python train.py --image_size=32 --positions="learned" --projector_hidden_layers=1 --shampoo_beta=0.999 --lr_schedule="cosine"
Rows from block 4 of a small self-supervised image encoder, named by matrix and row number. Rows with one number belong to one neuron. Each number is 128 + 32 x the weight over its row's rms, rounded and kept within 0 to 255. All counts start at 0. Numbers have three digits each. After the name is the row's rms in percent of the matrix's.
After each neuron's rows are labels from the 100 images, of 14848, where the neuron reaches its largest size: "strongest on" is what is common among them. Only what is clearly more common there than usual is listed. The data: retinal OCT scans (Kermany 2017). In brackets: how many of the 100.
# gate: MLP gate (model.blocks.4.mlp.gate.weight, 336x128), inputs 86-127
# fc1: MLP up (model.blocks.4.mlp.fc1.weight, 336x128), inputs 86-127
# fc2: MLP down (model.blocks.4.mlp.fc2.weight, 128x336, transposed), outputs 86-127

gate.270 071:144130191093160139131137143136068115142086145102162159132124127086112125124092124153085094096103174133136178078189104164101119
fc1.270 061:161119166171101106050119115195067108135078147133095148104136161092099158103139136154151155064131144111175082108067061181102146
fc2.270 063:128113082116056170146112119184056132131080094121108105127129122120106116158089114133128077111162136092126130111096125122111120
strongest on: finding: normal (93)

gate.231 100:142104156128144125115193112122150086134167151146157130162176118135138149040161158101174166123153156120108153140090135171131137
fc1.231 109:141078108139146124098143159066132172162109095093130162081093165062093162115114095148100070107143095109117093183136130141107129
fc2.231 108:154131139148166129123101103116174051146093096112144152186042110129128130132161128168141136127143162121161180144149161099100159
strongest on: finding: choroidal neovascularization (64); finding: diabetic macular edema (34)

gate.23 105:182129123115187065192145075141095117110157078141092183149132158106129134078208125106122109130105128169088176114084099124067150
fc1.23 116:090125141146023193093132181125102188116073102180123096135160116133124166159081147142101165128176118111161076137085117143181122
fc2.23 115:142149112136165155094136143125075115157077110121141141198101101122140117100140176179182132058129150096143082137157107169116159
strongest on: finding: normal (81)

gate.156 099:083161113105167110100062168158107149153132157154054113151154132127116205109150148138078073129182080098102073074139145162152146
fc1.156 092:105144126138157137088125101171073101136100187126093097161109118145091160186109108126084132082148121150111097121181153143141088
fc2.156 069:118140143089160110200113100138126087119079149128176134153177113120165114070167188124122096105154116133115150102164066101085133
strongest on: finding: diabetic macular edema (36)

gate.226 083:135081158077194128126094194071139118106120139170141125096154132183111146140140152126139089137098171095088193072126103126123155
fc1.226 097:097165176129054070113158056128096143124111143106147107129124140055147107133142136107120137146161142157179090131114133137135100
fc2.226 094:112140151139152141128149103145134051113162164097164147120122132104206121136122123168117142119077119103075178197157125124127173
strongest on: finding: diabetic macular edema (30)

gate.39 087:192115124118120111111102154134106105136088096111143073152163184070114161128123074136187112136136140169127151116148074075182137
fc1.39 110:160174086103133112111121081123131129104100126094071058132141162081160119174115068129136115191120119171118139128127072142153165
fc2.39 113:134139160154104145092146092129185152064083079173135080134097105091147060120072167118069133129130113131108167128162165096172146
strongest on: finding: normal (84)

gate.143 070:091141142067142190187142118050147132112119146170146120138111105177133147158160181109118188134125157079085108138170148159173110
fc1.143 073:166125084159122076062126121178126146126138129131089131083124143072103106132084085131140061148126072105129158114130113114104149
fc2.143 064:117134105145147085114145074147157153152104135078146176128047112173161150132127156122121166215128153168105140121099143118085121
strongest on: finding: diabetic macular edema (50)

gate.288 098:106191106127163095138110102090156137071167117191130078111116132135137127141132098112109146140117118116115155159129081072088156
fc1.288 097:096074161102183085134182124166120160146071156096195153135064144170135138097115125159099091100114184155058160121100127127155139
fc2.288 100:126082168170138120188105158194128203071135079171103047060128120120113166104131137118041091163143114108153141115055166090138092
strongest on: finding: choroidal neovascularization (77)

gate.263 115:176164128130096099191148152126078161116170117123201124136159077151146178054094121157104103100098150141202156086116087132114058
fc1.263 108:096045176150157163131138229130141133132162118164128148178110176093088089135161154142151136141172114120069151170120168139153130
fc2.263 112:112120109147101125125145181130145074169100171062132118152143132116083163112144139057125129101184159029102105144139114145087177
strongest on: finding: normal (83)

gate.170 082:113119112140159171083097091145108110178129125142118115110080124122137074150124096079141085141166149170097163121195132147159095
fc1.170 084:116123096143101164109140102134080119111146110091061112193140159140091127215147114128125192162146095144109134141120119129135176
fc2.170 096:114121086108178174155133079128112129139166144200137106139107117120144058090146095134116102134088115092140177128168094149118089
strongest on: finding: diabetic macular edema (49)

gate.243 119:134071077139114130156110112088117123123183141145060143115164188160140159062067107141178108147150166118141084083101173110169128
fc1.243 089:110133175126181120067107137180159123130070090139089107107117110147126127143114169145076169129156103139074135194135082168083142
fc2.243 088:181117136106146159109158141084119067128125196124105156154096143181163135156143094158154122127205085102161116149153148070175136
strongest on: finding: normal (78)

gate.48 152:146138091113110142123189109104153146166103105125128163097114091134095079054123105114128112118135179087118164159154155139159119
fc1.48 131:091138142148120118177146173123208196127154115116188140101168114095090161137129146123134157114172115163142157103162124159126153
fc2.48 159:162142134088160088175125122106144108099095114154160076123199122125148124119108169140119128111101125115113094110129099111119142
strongest on: finding: choroidal neovascularization (69)

gate.275 079:140153084152129157146106165110171151131174125108118134153181145069110152109113111159121150155172103139124183095139168171150127
fc1.275 084:162190109143104148167086128141115166161150131136087170149141129079119147111148142137141157126105102125164121140145146180111109
fc2.275 089:156083126115107133163185165178149031183064122123134108160202132092132159159084136098124124076107132081097196142167167134100156
strongest on: finding: normal (98)

gate.16 101:087176118150164097186112179140178079158132043098139112160163180119114160157107095083124114124104138151159149194149166082109168
fc1.16 109:153169157103154128149084129154157093122107145123165067156166129116103137195115113134146116111113143162092133130147177097162094
fc2.16 097:067097135166111123099132103194129130076154086158136143073134118121131111091072091132077148108129124104145175114119125116097132
strongest on: finding: normal (78)

gate.310 094:092177138109172126199105141117147110115169124096130108180167126089128080144116130129146157161100126131123170149113165124136181
fc1.310 094:126159133113175104192113119119146119103147138101144139189149133095146111164111108132160154182136102143120136122123154134142162
fc2.310 104:154079113113081159105087132178136115127098097146145119117150121143107192160122114194141157074172110108098132131099157124064154
strongest on: finding: normal (85)

gate.119 114:125122128132144162181187105092193094096143085118137072145102160144119126140139146070127169160186144153145179073120101147129108
fc1.119 110:170112094093123196203169110048177125107150076118137100168143192121075130125173158121102191163178119128135157135151177099137112
fc2.119 120:092130127120192075102110119114075184128137090155103048142130135155134099147124195172147122175172146138111058075133065133134124
strongest on: finding: choroidal neovascularization (72)

gate.227 118:074196099103103133139120142108124075128143148102065110169137165079161129097124074126153119179130118201165089117100068141140153
fc1.227 101:157140117133167128206134115117127110128159119076164092130138143141114075127125091157124151140164133142087201131151178105112112
fc2.227 114:141140107088070189087161139139124069128069140122132143139167136121072135141105157144108142081103154102128132131128171089112172
strongest on: finding: normal (82)

gate.40 093:156121157123152128199135143101165150108136099138143099121160078102165047092121124157121130187133165094102213164125110126134165
fc1.40 117:145162086158126138152147052138174128156138122059080094102136157075151150162074197132094129086151099116175115104194152140154101
fc2.40 107:141158078141103192162100085152107144147109096100158093161149120136106114140149117183130135112078149094077135161097101125121160
strongest on: finding: choroidal neovascularization (62)

gate.259 080:121186134069090120089142141155182048140134132105115108112087112146091070112099075172104165089142196140103105160158125136180142
fc1.259 086:099082131065120140105083077117124172173159128136078129129140141156110098135150100122145137128156142066126172168120072140115185
fc2.259 076:105137132126159108121150082103151164136170218179158163132123098084125069106158110144128114106132101119165150133156148066100070
strongest on: finding: choroidal neovascularization (68)

gate.178 084:162155213082086110101103125124135147108142143101120135128148114123104107115100081147132149094148188160091143112134142147131124
fc1.178 069:073143141205123098092153130117138133107080110149128111078087092111168117117074144122126075075118165115211134090060072163121138
fc2.178 063:133078125139137126123100169136099121118071131112173136084118142121112139126107192067114120123178100152098162139128151098043148
strongest on: finding: normal (82)

gate.60 096:113156091135156123148141126096142153132162129185074173101151127079121081094098092105138101103132161128060154122100082154184114
fc1.60 087:116138116102130172183149131099135145120180097162102129149161141104075101143170121120130147115120084185142191157149132110137140
fc2.60 093:157182161078152121143113174108141152142138128107144181133151181184155090111133173108215104153145138156111089125164080144158126
strongest on: finding: choroidal neovascularization (67)

gate.176 138:142173157143126100038141116160150091118121082092155143126168136153170177107162170082144129155104182188134149155072117164107122
fc1.176 132:144152142123136132078157120137156081113123094098168119135173157150118151138170131106122137153114166155170148155069168100140109
fc2.176 119:129162078131117139093161117218136094137121083146098088182224144110167133169114116146083090165105141177141099114053106138115113
strongest on: finding: diabetic macular edema (34)

gate.220 118:120173118093089143108110148134182174153148151128083088097073100061125150122052134134141084180147112140099181149152127071132112
fc1.220 110:153139103146073115150109145160157152179101146113124110107085108098174190082139073142128119126125074129174066131097127108087053
fc2.220 119:143209078066082083051172119082114079113029106096156132094119128163105101119109129114128105128159100076086149168128123132105086
strongest on: finding: normal (92)

gate.238 126:051077161137125090165142150151088089129138159161143137190142151140090167170116140143134131145151162144093146149104149109060136
fc1.238 123:095096163140117055197130142130072151111127192146153092151136194180095151124098130152129123168141140185119134158128164077112104
fc2.238 120:120067145234094079137139144168143118154170136084136107096093142123093171175167179123142133128153161146175115152142165102109227
strongest on: finding: normal (94)

gate.285 089:108208097132185093173092139108156103112165055133117150124162162119136135154112109154105121142135125149099129168115129078089184
fc1.285 094:166113159086171087106128107171097145137061151090191097130110147116127161189144080163127098118125174165044149130150155103126147
fc2.285 104:079089128198150106127123135186136229099178093192115150097094084174141124113121081098117102140118126102180137093093107160149095
strongest on: finding: choroidal neovascularization (87)

gate.64 114:132111184087121075143152113111153087057110161160171135134130185152140133238164154097102129103098125197123139122168156096070150
fc1.64 096:098167186094140116229074147138149076125129167171160174146084173159142141102181157089129122080115134162100171120173136115104169
fc2.64 118:134111102164092132116114126121112213108124069171097101084072056090081152132105074134093111101120122110156149165086130146115139
strongest on: finding: choroidal neovascularization (81)

gate.305 104:133140113098143077134083086103117110114188155067059104119108151131127187130091148117144124126116132102097077097137131155114131
fc1.305 112:104146121124098099137109086099117124133155149067093082134074185137127189127129120139138149089084091118115080064118153140137135
fc2.305 118:080161149116108149156148095118134122143080157124116094138119107144096147126073165060119142089059152147115115158149118135114100
strongest on: finding: normal (86)

gate.260 121:088087112126105109182117139129065141130140105125115073146146156080129143108109145153127127120129120154070178104097135172126159
fc1.260 128:148189182142157107090073150142171127121137156148179119103106084185120135144096136130160127146101119068107126157189143088135129
fc2.260 102:122174114089085147146152150098128136148131143093133111133174133130106114121133103137146122167143078061094111157166093161123156
strongest on: finding: normal (88)

gate.279 101:179159200148113117097115081100128113084082142119177117131139112130112132140098136157147096179170120161097134111209160112155162
fc1.279 081:159097195159127145184145093111163105082127146088174115123145129139106065141104130131129098177125100147116191074213203079175164
fc2.279 094:138193136133127074134143050092171157128140126140127139100132108147103120105102162104097079154140129061107115054193157150187131
strongest on: finding: diabetic macular edema (31)

gate.149 113:137178106077120142162140180121112076135161134119133072211143127145076112145120074149134054154086119155115148152115107079146127
fc1.149 098:120162109076120159192151163154175073124152116088109099131147112101093103130111081158123034163124088144114100161089106095155131
fc2.149 147:085119139133128165105114133174133080093122146135134094109139116068132126112063167135137185095148145125107188145111234085092180
strongest on: finding: normal (88)

gate.34 106:163116172147141093177104145107151072124106172139152083123112081169109125159091099101159125132101127147112144156174159068166111
fc1.34 101:110129156146188107217111132110145050132149163091154112130102122153124104150113134106137144154113134159102174124197167072189120
fc2.34 103:103067097122137142126104150155136175093147109178142083127126113059118141140126110158107133108138168150142192158064135130079150
strongest on: finding: normal (78)

gate.84 113:071109175116102147138119104160117052135067139138165110192120103131143127096095146126110126096141117108167124128071099138138104
fc1.84 099:183153119109158154170136125118179111116200144093143162135130134128099066142138075119125082193089117143042137098212150059124110
fc2.84 115:104123135103158126088128096129125106134089140143089115118112149153133115112067162133130121126082157148169164147127173121110110
strongest on: finding: normal (80)

gate.72 094:106130136142061134213200178081116108152128130066148121165166154158111114118158097140133091145094105167134162117116076075152148
fc1.72 098:102124152131069108200190186082088118131107160093157081128138131186123092117171095185145134115093087152149143075117104064131133
fc2.72 140:150083152149146152122117116172173081101120117143120115126086113101137116171084176102104148104131132165113162141108203085123141
strongest on: finding: normal (95)

gate.168 081:168189197117124109130150116125124109121140146064150170136148114154077159113108111078095086138158146133066130125222144112155191
fc1.168 076:114159124137121123033089110148102187119135100182107125139118140108151115110125153146090117115113138097196165107063038177116134
fc2.168 078:147126129076191123118072135166121118130099130180155131122089110132163138117140149133160170131144127158111173150176129087063121
strongest on: finding: normal (86)

gate.125 082:138096131171131101149180107139152090134097149165164130079086163150147134137119120088132132141220114129110176097161136087127110
fc1.125 096:116081163137140078094119130125127078110123141158190129080107171157121123106116121119081103143150077093101207135189148096157110
fc2.125 104:107065118090143149143153134150172160127082096173105078105127124048107133161104081127130155090130115118140183190109111130147076
strongest on: finding: diabetic macular edema (41)