config.toml
arch = "vit"
train_examples = 98430
color_jitter = 0.4
inner_norm = false
patch_size = [2, 2]
layers = 8
width = 128
positions = "learned"
residual_init = "none"
beta2 = 0.999
beta1 = 0.95
one_sided = true
batch_size = 256
weight_decay = 0.09
adamw_weight_decay_other_params = 0.05
Rows from block 4 of a small self-supervised image encoder, named by matrix and row number. Rows with one number belong to one neuron. Each number is 128 + 32 x the weight over its row's rms, rounded and kept within 0 to 255. All counts start at 0. Numbers have three digits each. After the name is the row's rms in percent of the matrix's.
After each neuron's rows are labels from the 100 images, of 14848, where the neuron reaches its largest size: "strongest on" is what is common among them; "patch colour" is the nearest of a few named colours to the mean colour under the peak. Only what is clearly more common there than usual is listed. The data: retinal OCT scans (Kermany 2017). In brackets: how many of the 100.
# gate: MLP gate (model.blocks.4.mlp.gate.weight, 336x128), inputs 43-85
# fc1: MLP up (model.blocks.4.mlp.fc1.weight, 336x128), inputs 43-85
# fc2: MLP down (model.blocks.4.mlp.fc2.weight, 128x336, transposed), outputs 43-85

gate.39 087:135141118107131136087133141132111059156092140153118080149181152148083120141145175162107172074082109138139098096108160121077131107
fc1.39 110:150161104135098123076091110118173126096139154106094077132118094174107071087145055069133133096139119069108142038077124154059162120
fc2.39 113:108151104109120128191089195118107101118115085148117130139203102079141048119137102131113158061185130126148112102137131183153162096
strongest on: finding: normal (84)
patch colour: grey (100)

gate.279 101:129096111109105157074133128147148150120129158057168121179155134126137122132151107081092176144106057119156131197145151100120201123
fc1.279 081:068079130122060150111170171175126122148151146122160163135148153074151101097177098133125133128182067129183099172179141136121129126
fc2.279 094:105110113118081128053102147190112103143153139121146143181131144136100146107133102113037182095137154118200147083092116116140140122
strongest on: finding: diabetic macular edema (31)
patch colour: grey (92)

gate.224 088:125145175158200157140093098133173126135107103123147097173077126149089123112137137139105148086136089180140142178126163120158124080
fc1.224 086:128119109092109128117196090097056158105141115165117130074210150140171126131140113128122118154139133121114145096117131112144127161
fc2.224 078:119135178122169110193054120180163148147144095122102146106118117204101138152109125122118100130144094128131048114097124187140164135
strongest on: finding: normal (86)
patch colour: grey (100)

gate.334 104:130127136132102140124139101148100183163135077112137128123168106110161125153118106079185157144200143097109154143179152068124141085
fc1.334 104:182127072081094076101109166119207075089121190121135131136148096130079144113129117117096138144106134160117064127141108124138133135
fc2.334 089:103146139102101136134135111092100148116118154158123163106090065075139068139092162193101095105192127126208162119167170122123078160
strongest on: finding: diabetic macular edema (42)
patch colour: grey (68)

gate.2 128:136127119132127169118061083139105087119211148092119185134146062141176134109107183016218150138176131115202146087072139106144141091
fc1.2 138:082136121141140184111109083096082059122199168096122156120149083139171128103123169017165141140176133121175156080110139098173133091
fc2.2 116:176079118120158103083177108112111101059154144145180125105148157128071158125142145118125144122051162170095146117122123132103111148
strongest on: finding: choroidal neovascularization (64)
patch colour: grey (84)

gate.321 100:124087174144095121119140132074174126113149148146142127089126138113153140189183143148116112101135144078180135136132116143091091126
fc1.321 098:150145047136164083109114152093075113132132144125166102139130119151107161118073153048146170147135154137102114137104119129155192091
fc2.321 100:179113112162110092184151177076163200111113068116143139171199167095096104125153114134145140128159139115144133165115135198092172105
strongest on: finding: choroidal neovascularization (65)
patch colour: grey (59)

gate.220 118:109146117121131137121129110082088117101177122089108148128163098132177136101136129098131073164166087109160144116122101139176115162
fc1.220 110:104178115168178190162089148125154107147119168140098164138125054149115181128119143118113098144138164147104128058149124108135143147
fc2.220 119:135133155134135128066202089108109115130172158122145155071089065143122166198123131152120098073108102092092139075120131148104140100
strongest on: finding: normal (92)
patch colour: grey (87)

gate.5 124:168137124110121121111143169031197163117140165127149130163149103117146125153170083087136210125174158132181146130143134087099197150
fc1.5 126:157143160117117156125109142061160115105108159135131101117080069110115033093161109113134114126071110141108083100150111121124167104
fc2.5 112:143159126100165147120116126176147036088126089070161157146105158144135172151099080114144128115122166161162110121085197149163078148
strongest on: finding: choroidal neovascularization (79)
patch colour: grey (73)

gate.221 105:085118087146112170100113145116146111148178162122160130182104081168112185073124109154117092115111105152172106107150136118122110156
fc1.221 104:134114138136124165171127139161101081122137130150160127128110120196113120072116130161149149139132093196145103086158095127135148172
fc2.221 111:122156111147107102159130208130164075158078087061074107147158177082149127117160128118187146105177107144133091135118121105187110080
strongest on: finding: normal (92)
patch colour: grey (57)

gate.18 114:144145113156123111110194100193092154168108172150142085160190078139123140119146138083124148139134082128121088084161161156103140097
fc1.18 118:101127146117125123131103179034157128131147133108093118145128118108131143133110095166144163099120128124142212196146102078173085165
fc2.18 095:074144112104067092099190182161132138103120130085098127162120151069095170148074169083182133142125109127165141097130116134129113163
strongest on: finding: choroidal neovascularization (62)
patch colour: grey (100)

gate.253 113:148109146128125078065145142160130170039126109138130164095190119133139141156148168066149161184160045143170068112104137132139118074
fc1.253 129:130159057141098118110103152146072073202121166116145070198134157144149180099092114173083132085164155116166092118125143117119180151
fc2.253 114:158141083096114131153088126126161102191069115179090220172145171087080123103136056141162176127125113115144112161129119111111128147
strongest on: finding: choroidal neovascularization (80)
patch colour: grey (85)

gate.270 071:173100132166130023096139095156148158137161082112152160140193129135101150090096161137103160136101127168121124150114128073121172088
fc1.270 061:101087152103136141115124100089130153128121158108126131096101137124106127164145173088146178132094189162105186086116165146115144156
fc2.270 063:131160121164116175142049122126080129088147129144052130075108115152144084083030132120147170087181183160070128114144163131138093130
strongest on: finding: normal (93)
patch colour: white (100)

gate.84 113:174175139180100078123160132139129063157088137131138113129195128113097100146151088086173104134115180126080106130106107128091154104
fc1.84 099:103091172135086171166123128181178131125150154158080132095154157112162117121156110113134113120169079164174148115122157121140087112
fc2.84 115:139127125125142137157149101082072145100173130154187158187111124125135116120115161145161130124112154084110092082118133159144130093
strongest on: finding: normal (80)
patch colour: grey (64)

gate.48 152:136088092167139115173131201146099128147133129161111199129153172074092122145139095085147128098106102081141060122090185165143165109
fc1.48 131:153116167122128177133095140102135103145174035101120127140057141145108174110121150174167141147156150148102182132151132096126166105
fc2.48 159:139176160103145055086113141159139111134132132156144109200117180157113184041083105135161135104165159105153153121157123082139099161
strongest on: finding: choroidal neovascularization (69)
patch colour: grey (52)

gate.44 088:129152102099070025107163176143161077179156128162157127156159193135136156123124029081101177115097090178134124118083119143104107137
fc1.44 094:138116149169222138159105117086074126102085148096125129129122127131099109126117196174160110105103167085101123110120146091153152143
fc2.44 090:156097163105038128133111145165102130158117136160099115137159135097109174132126149103112203072075166203148130153089030079102103141
strongest on: finding: choroidal neovascularization (61)
patch colour: grey (46)

gate.149 113:182109153102088163202174133186149079191110106127060121124152129194116163100143102094133104077153120144144184126121129129074128141
fc1.149 098:166127119102077155168124117183132092186053114127096118126125138178148132116140100118147074093135120135144177119083161121060155129
fc2.149 147:138150124134127111167092151084092126095083124181128155107188139079116094076167086129124146093138124108120070119135134176121120082
strongest on: finding: normal (88)
patch colour: grey (100)

gate.119 114:122147121146100150153131094051159152171184174110082135208113135086139125150130101072115117107148118075136166133189128187125075114
fc1.119 110:152132102091118132171121129079106167180173123108138147139168161104142118135131117075143123090159130108135155185154117196123101047
fc2.119 120:164121168139120093193141169150136077134083131079119140138124136189115099115126128099164186141138118084105155149132087057149131161
strongest on: finding: choroidal neovascularization (72)
patch colour: grey (70)

gate.188 090:139126140165107118122083106129118126116124084066122144133128167128104102153103132113153088130108149154093089083112146152079152120
fc1.188 082:188149133159163116089128120089136134147110135101146109171102155105075140137069140120143166171056169144117113161107144165109124157
fc2.188 097:096114118143114052122154171145140066136077098099099136142104102120115132154125095121156138105099081097147142150173093085122132192
strongest on: finding: diabetic macular edema (54)
patch colour: grey (58)

gate.184 116:139124134099093086103191124107123175116105113156153100131157128107132149140147154071145131171149150089132133074153135116104095114
fc1.184 117:157134120111058125123169088193168144131078042149147132066122137115133117143143184123125111172167149109138127066174137163082116130
fc2.184 112:126136142108104157116132075137099102131144156120155162088108093180147118128166145168102117129160167103109162131084108070126156085
strongest on: finding: choroidal neovascularization (72)
patch colour: grey (76)

gate.4 097:164133102156125103128112143071100097136104132124166072163136075195105161161096108139136143109153127151173135073168099043129098135
fc1.4 108:150118144120091144126108123157126096101095114130124100122134131163123117072131127163161181110148112164139124120109190106130101156
fc2.4 097:131133134101166046128138177096165090170102073064126098165155123074125161072172116086182165129134173157163117171127101121151119112
strongest on: finding: normal (83)
patch colour: grey (99)

gate.259 080:115093176142128110134148112139131220120095138114134106139142170099136141125136120124131162119125101091083087083153134111161091089
fc1.259 086:194153150117114094130182124159146169123112057147185124132076181170134088161140144134124102110144160099101077101122158148096129083
fc2.259 076:106112159179130112149139149176132166148101077116137105062167148154145166141143162135122095120086138153120110155092098105148135093
strongest on: finding: choroidal neovascularization (68)
patch colour: white (80)

gate.191 105:082097157102159110143149055101135129115145139139168144120124119165179138122139171216108117115131129108086159054136148153209108117
fc1.191 108:049098119120116036107134088113150110145154115138120140112114169162123134147170119167115131108095100079093128069152145138136109107
fc2.191 116:084144185197079165122158103127137167126091168102144134100112117168137134103118069115098159144140121140132131116123143162164134122
strongest on: finding: choroidal neovascularization (66)
patch colour: grey (100)

gate.73 125:133172074128138135101122187170119137154138176106156115158151163069107166110132110091137204108129125128152088153151105154086180111
fc1.73 117:097145070140128133133118155166095087128132200084109157188144135069098193129075130120159174107154098140157129137096099167122131171
fc2.73 109:124116095122047148127103092098075145129137145163125131174129119096179091086058153167074116104174145108136157135183114123128135119
strongest on: finding: choroidal neovascularization (59)
patch colour: grey (86)

gate.66 093:146108111123138110104158087175089137125173098107143108149150121149147118147109115093167161157109099149160156133124148044109200083
fc1.66 090:076100110134170123083112123057044064133125181119115145134107128120123148115095180117150115152112164164102121135090102137168110160
fc2.66 095:144151124131104115124115159065036139053176162145123151105109114144151111094103176133164168087152166156132156100158114137139111113
strongest on: finding: choroidal neovascularization (71)
patch colour: grey (94)

gate.19 106:111113091163178120162105144111120048130174150164148085087165143078123081110074123073145164130187127079156197119098122082117153087
fc1.19 111:104108104085067112156124075125120186087191101062130185126131139144157084147089177092154132162150157108164199171114184179151088103
fc2.19 103:134123063099134099101169137115106182089157113102118123130044169138103163144170139109141124100077103083156121159111108095123142147
strongest on: finding: normal (86)
patch colour: grey (80)

gate.16 101:101124144138144138145106134131126070105104167156138113159135102132086160052086122118199143130156166162160136115133087170143095066
fc1.16 109:116126117144117124133114137082145130123059147130147108163195120198098139131143107160108090112175128081184159131125113107148118121
fc2.16 097:197216179124188103129158150092133160119130071112123141127101194094167130073132126074205122136150175167147093131124137118111114097
strongest on: finding: normal (78)
patch colour: grey (81)

gate.285 089:185087192112130152137136132177085120100099137178137103096158160159124138085129079113168183151136117166162132141116169121124075089
fc1.285 094:134140074134104087093111148086142117141088154154137129172137095186124128156098096155104116160159099121156131079132109131126122124
fc2.285 104:170150152095162141094179175153112156154160092106119127139093180110139160134164151083162113140153189160093113151108116065132151138
strongest on: finding: choroidal neovascularization (87)
patch colour: grey (88)

gate.197 068:174118160127095096113123085126129125107136093166118134189129061082078127158095119024130101116101169135125156119105123115088079131
fc1.197 074:130136112111178157142151148115185120157092150122130132101101192190189153108155106173118153119133095142118119100131163142152158132
fc2.197 079:187137152173131115145172058178070200169117104148144122181177199148090135117126119080147165161123154115168123100132153123177116066
strongest on: finding: choroidal neovascularization (70)
patch colour: grey (85)

gate.281 123:137104136147126142043150079078103130129112139096146154146135141185123126105108172148130148067138149094137158113118167106143122038
fc1.281 095:112159093155124127126123194140166172128186137178174150170107108084214144136129103181112125164143090152142156143127085134144121134
fc2.281 099:150079112133140081195091089146120046166152131139100141134144112086140140129146109149187131138109151135142122139154092108075085148
strongest on: finding: choroidal neovascularization (81)
patch colour: grey (55)

gate.21 090:160089145101142149086096089099095176128135090158095172227121151143160081136105103110097147111114088115173127172143186111145155116
fc1.21 095:144108188090111176124137084130128183158155097099109131142132181164135102158140088148126139142131087148134128192183152122168120114
fc2.21 080:102113130171144142089100129217142096132092094090116072140197086156124104067120076083087134149151068137120141108087120137197095100
strongest on: finding: choroidal neovascularization (64)
patch colour: grey (59)

gate.7 094:122083138092117151120130092139121186155140128148132135181103102080133154138125138077143164142077071092147130115152137099071088116
fc1.7 105:123150166088075164194180094229123197162100108126108163126117143147120107124123097142114130141131123135145166117156172109090094127
fc2.7 098:140091137151137129116111087206136066182103121131142129120135126191144113132185094177057099107132152109099092148133141079162119155
strongest on: finding: choroidal neovascularization (85)
patch colour: grey (96)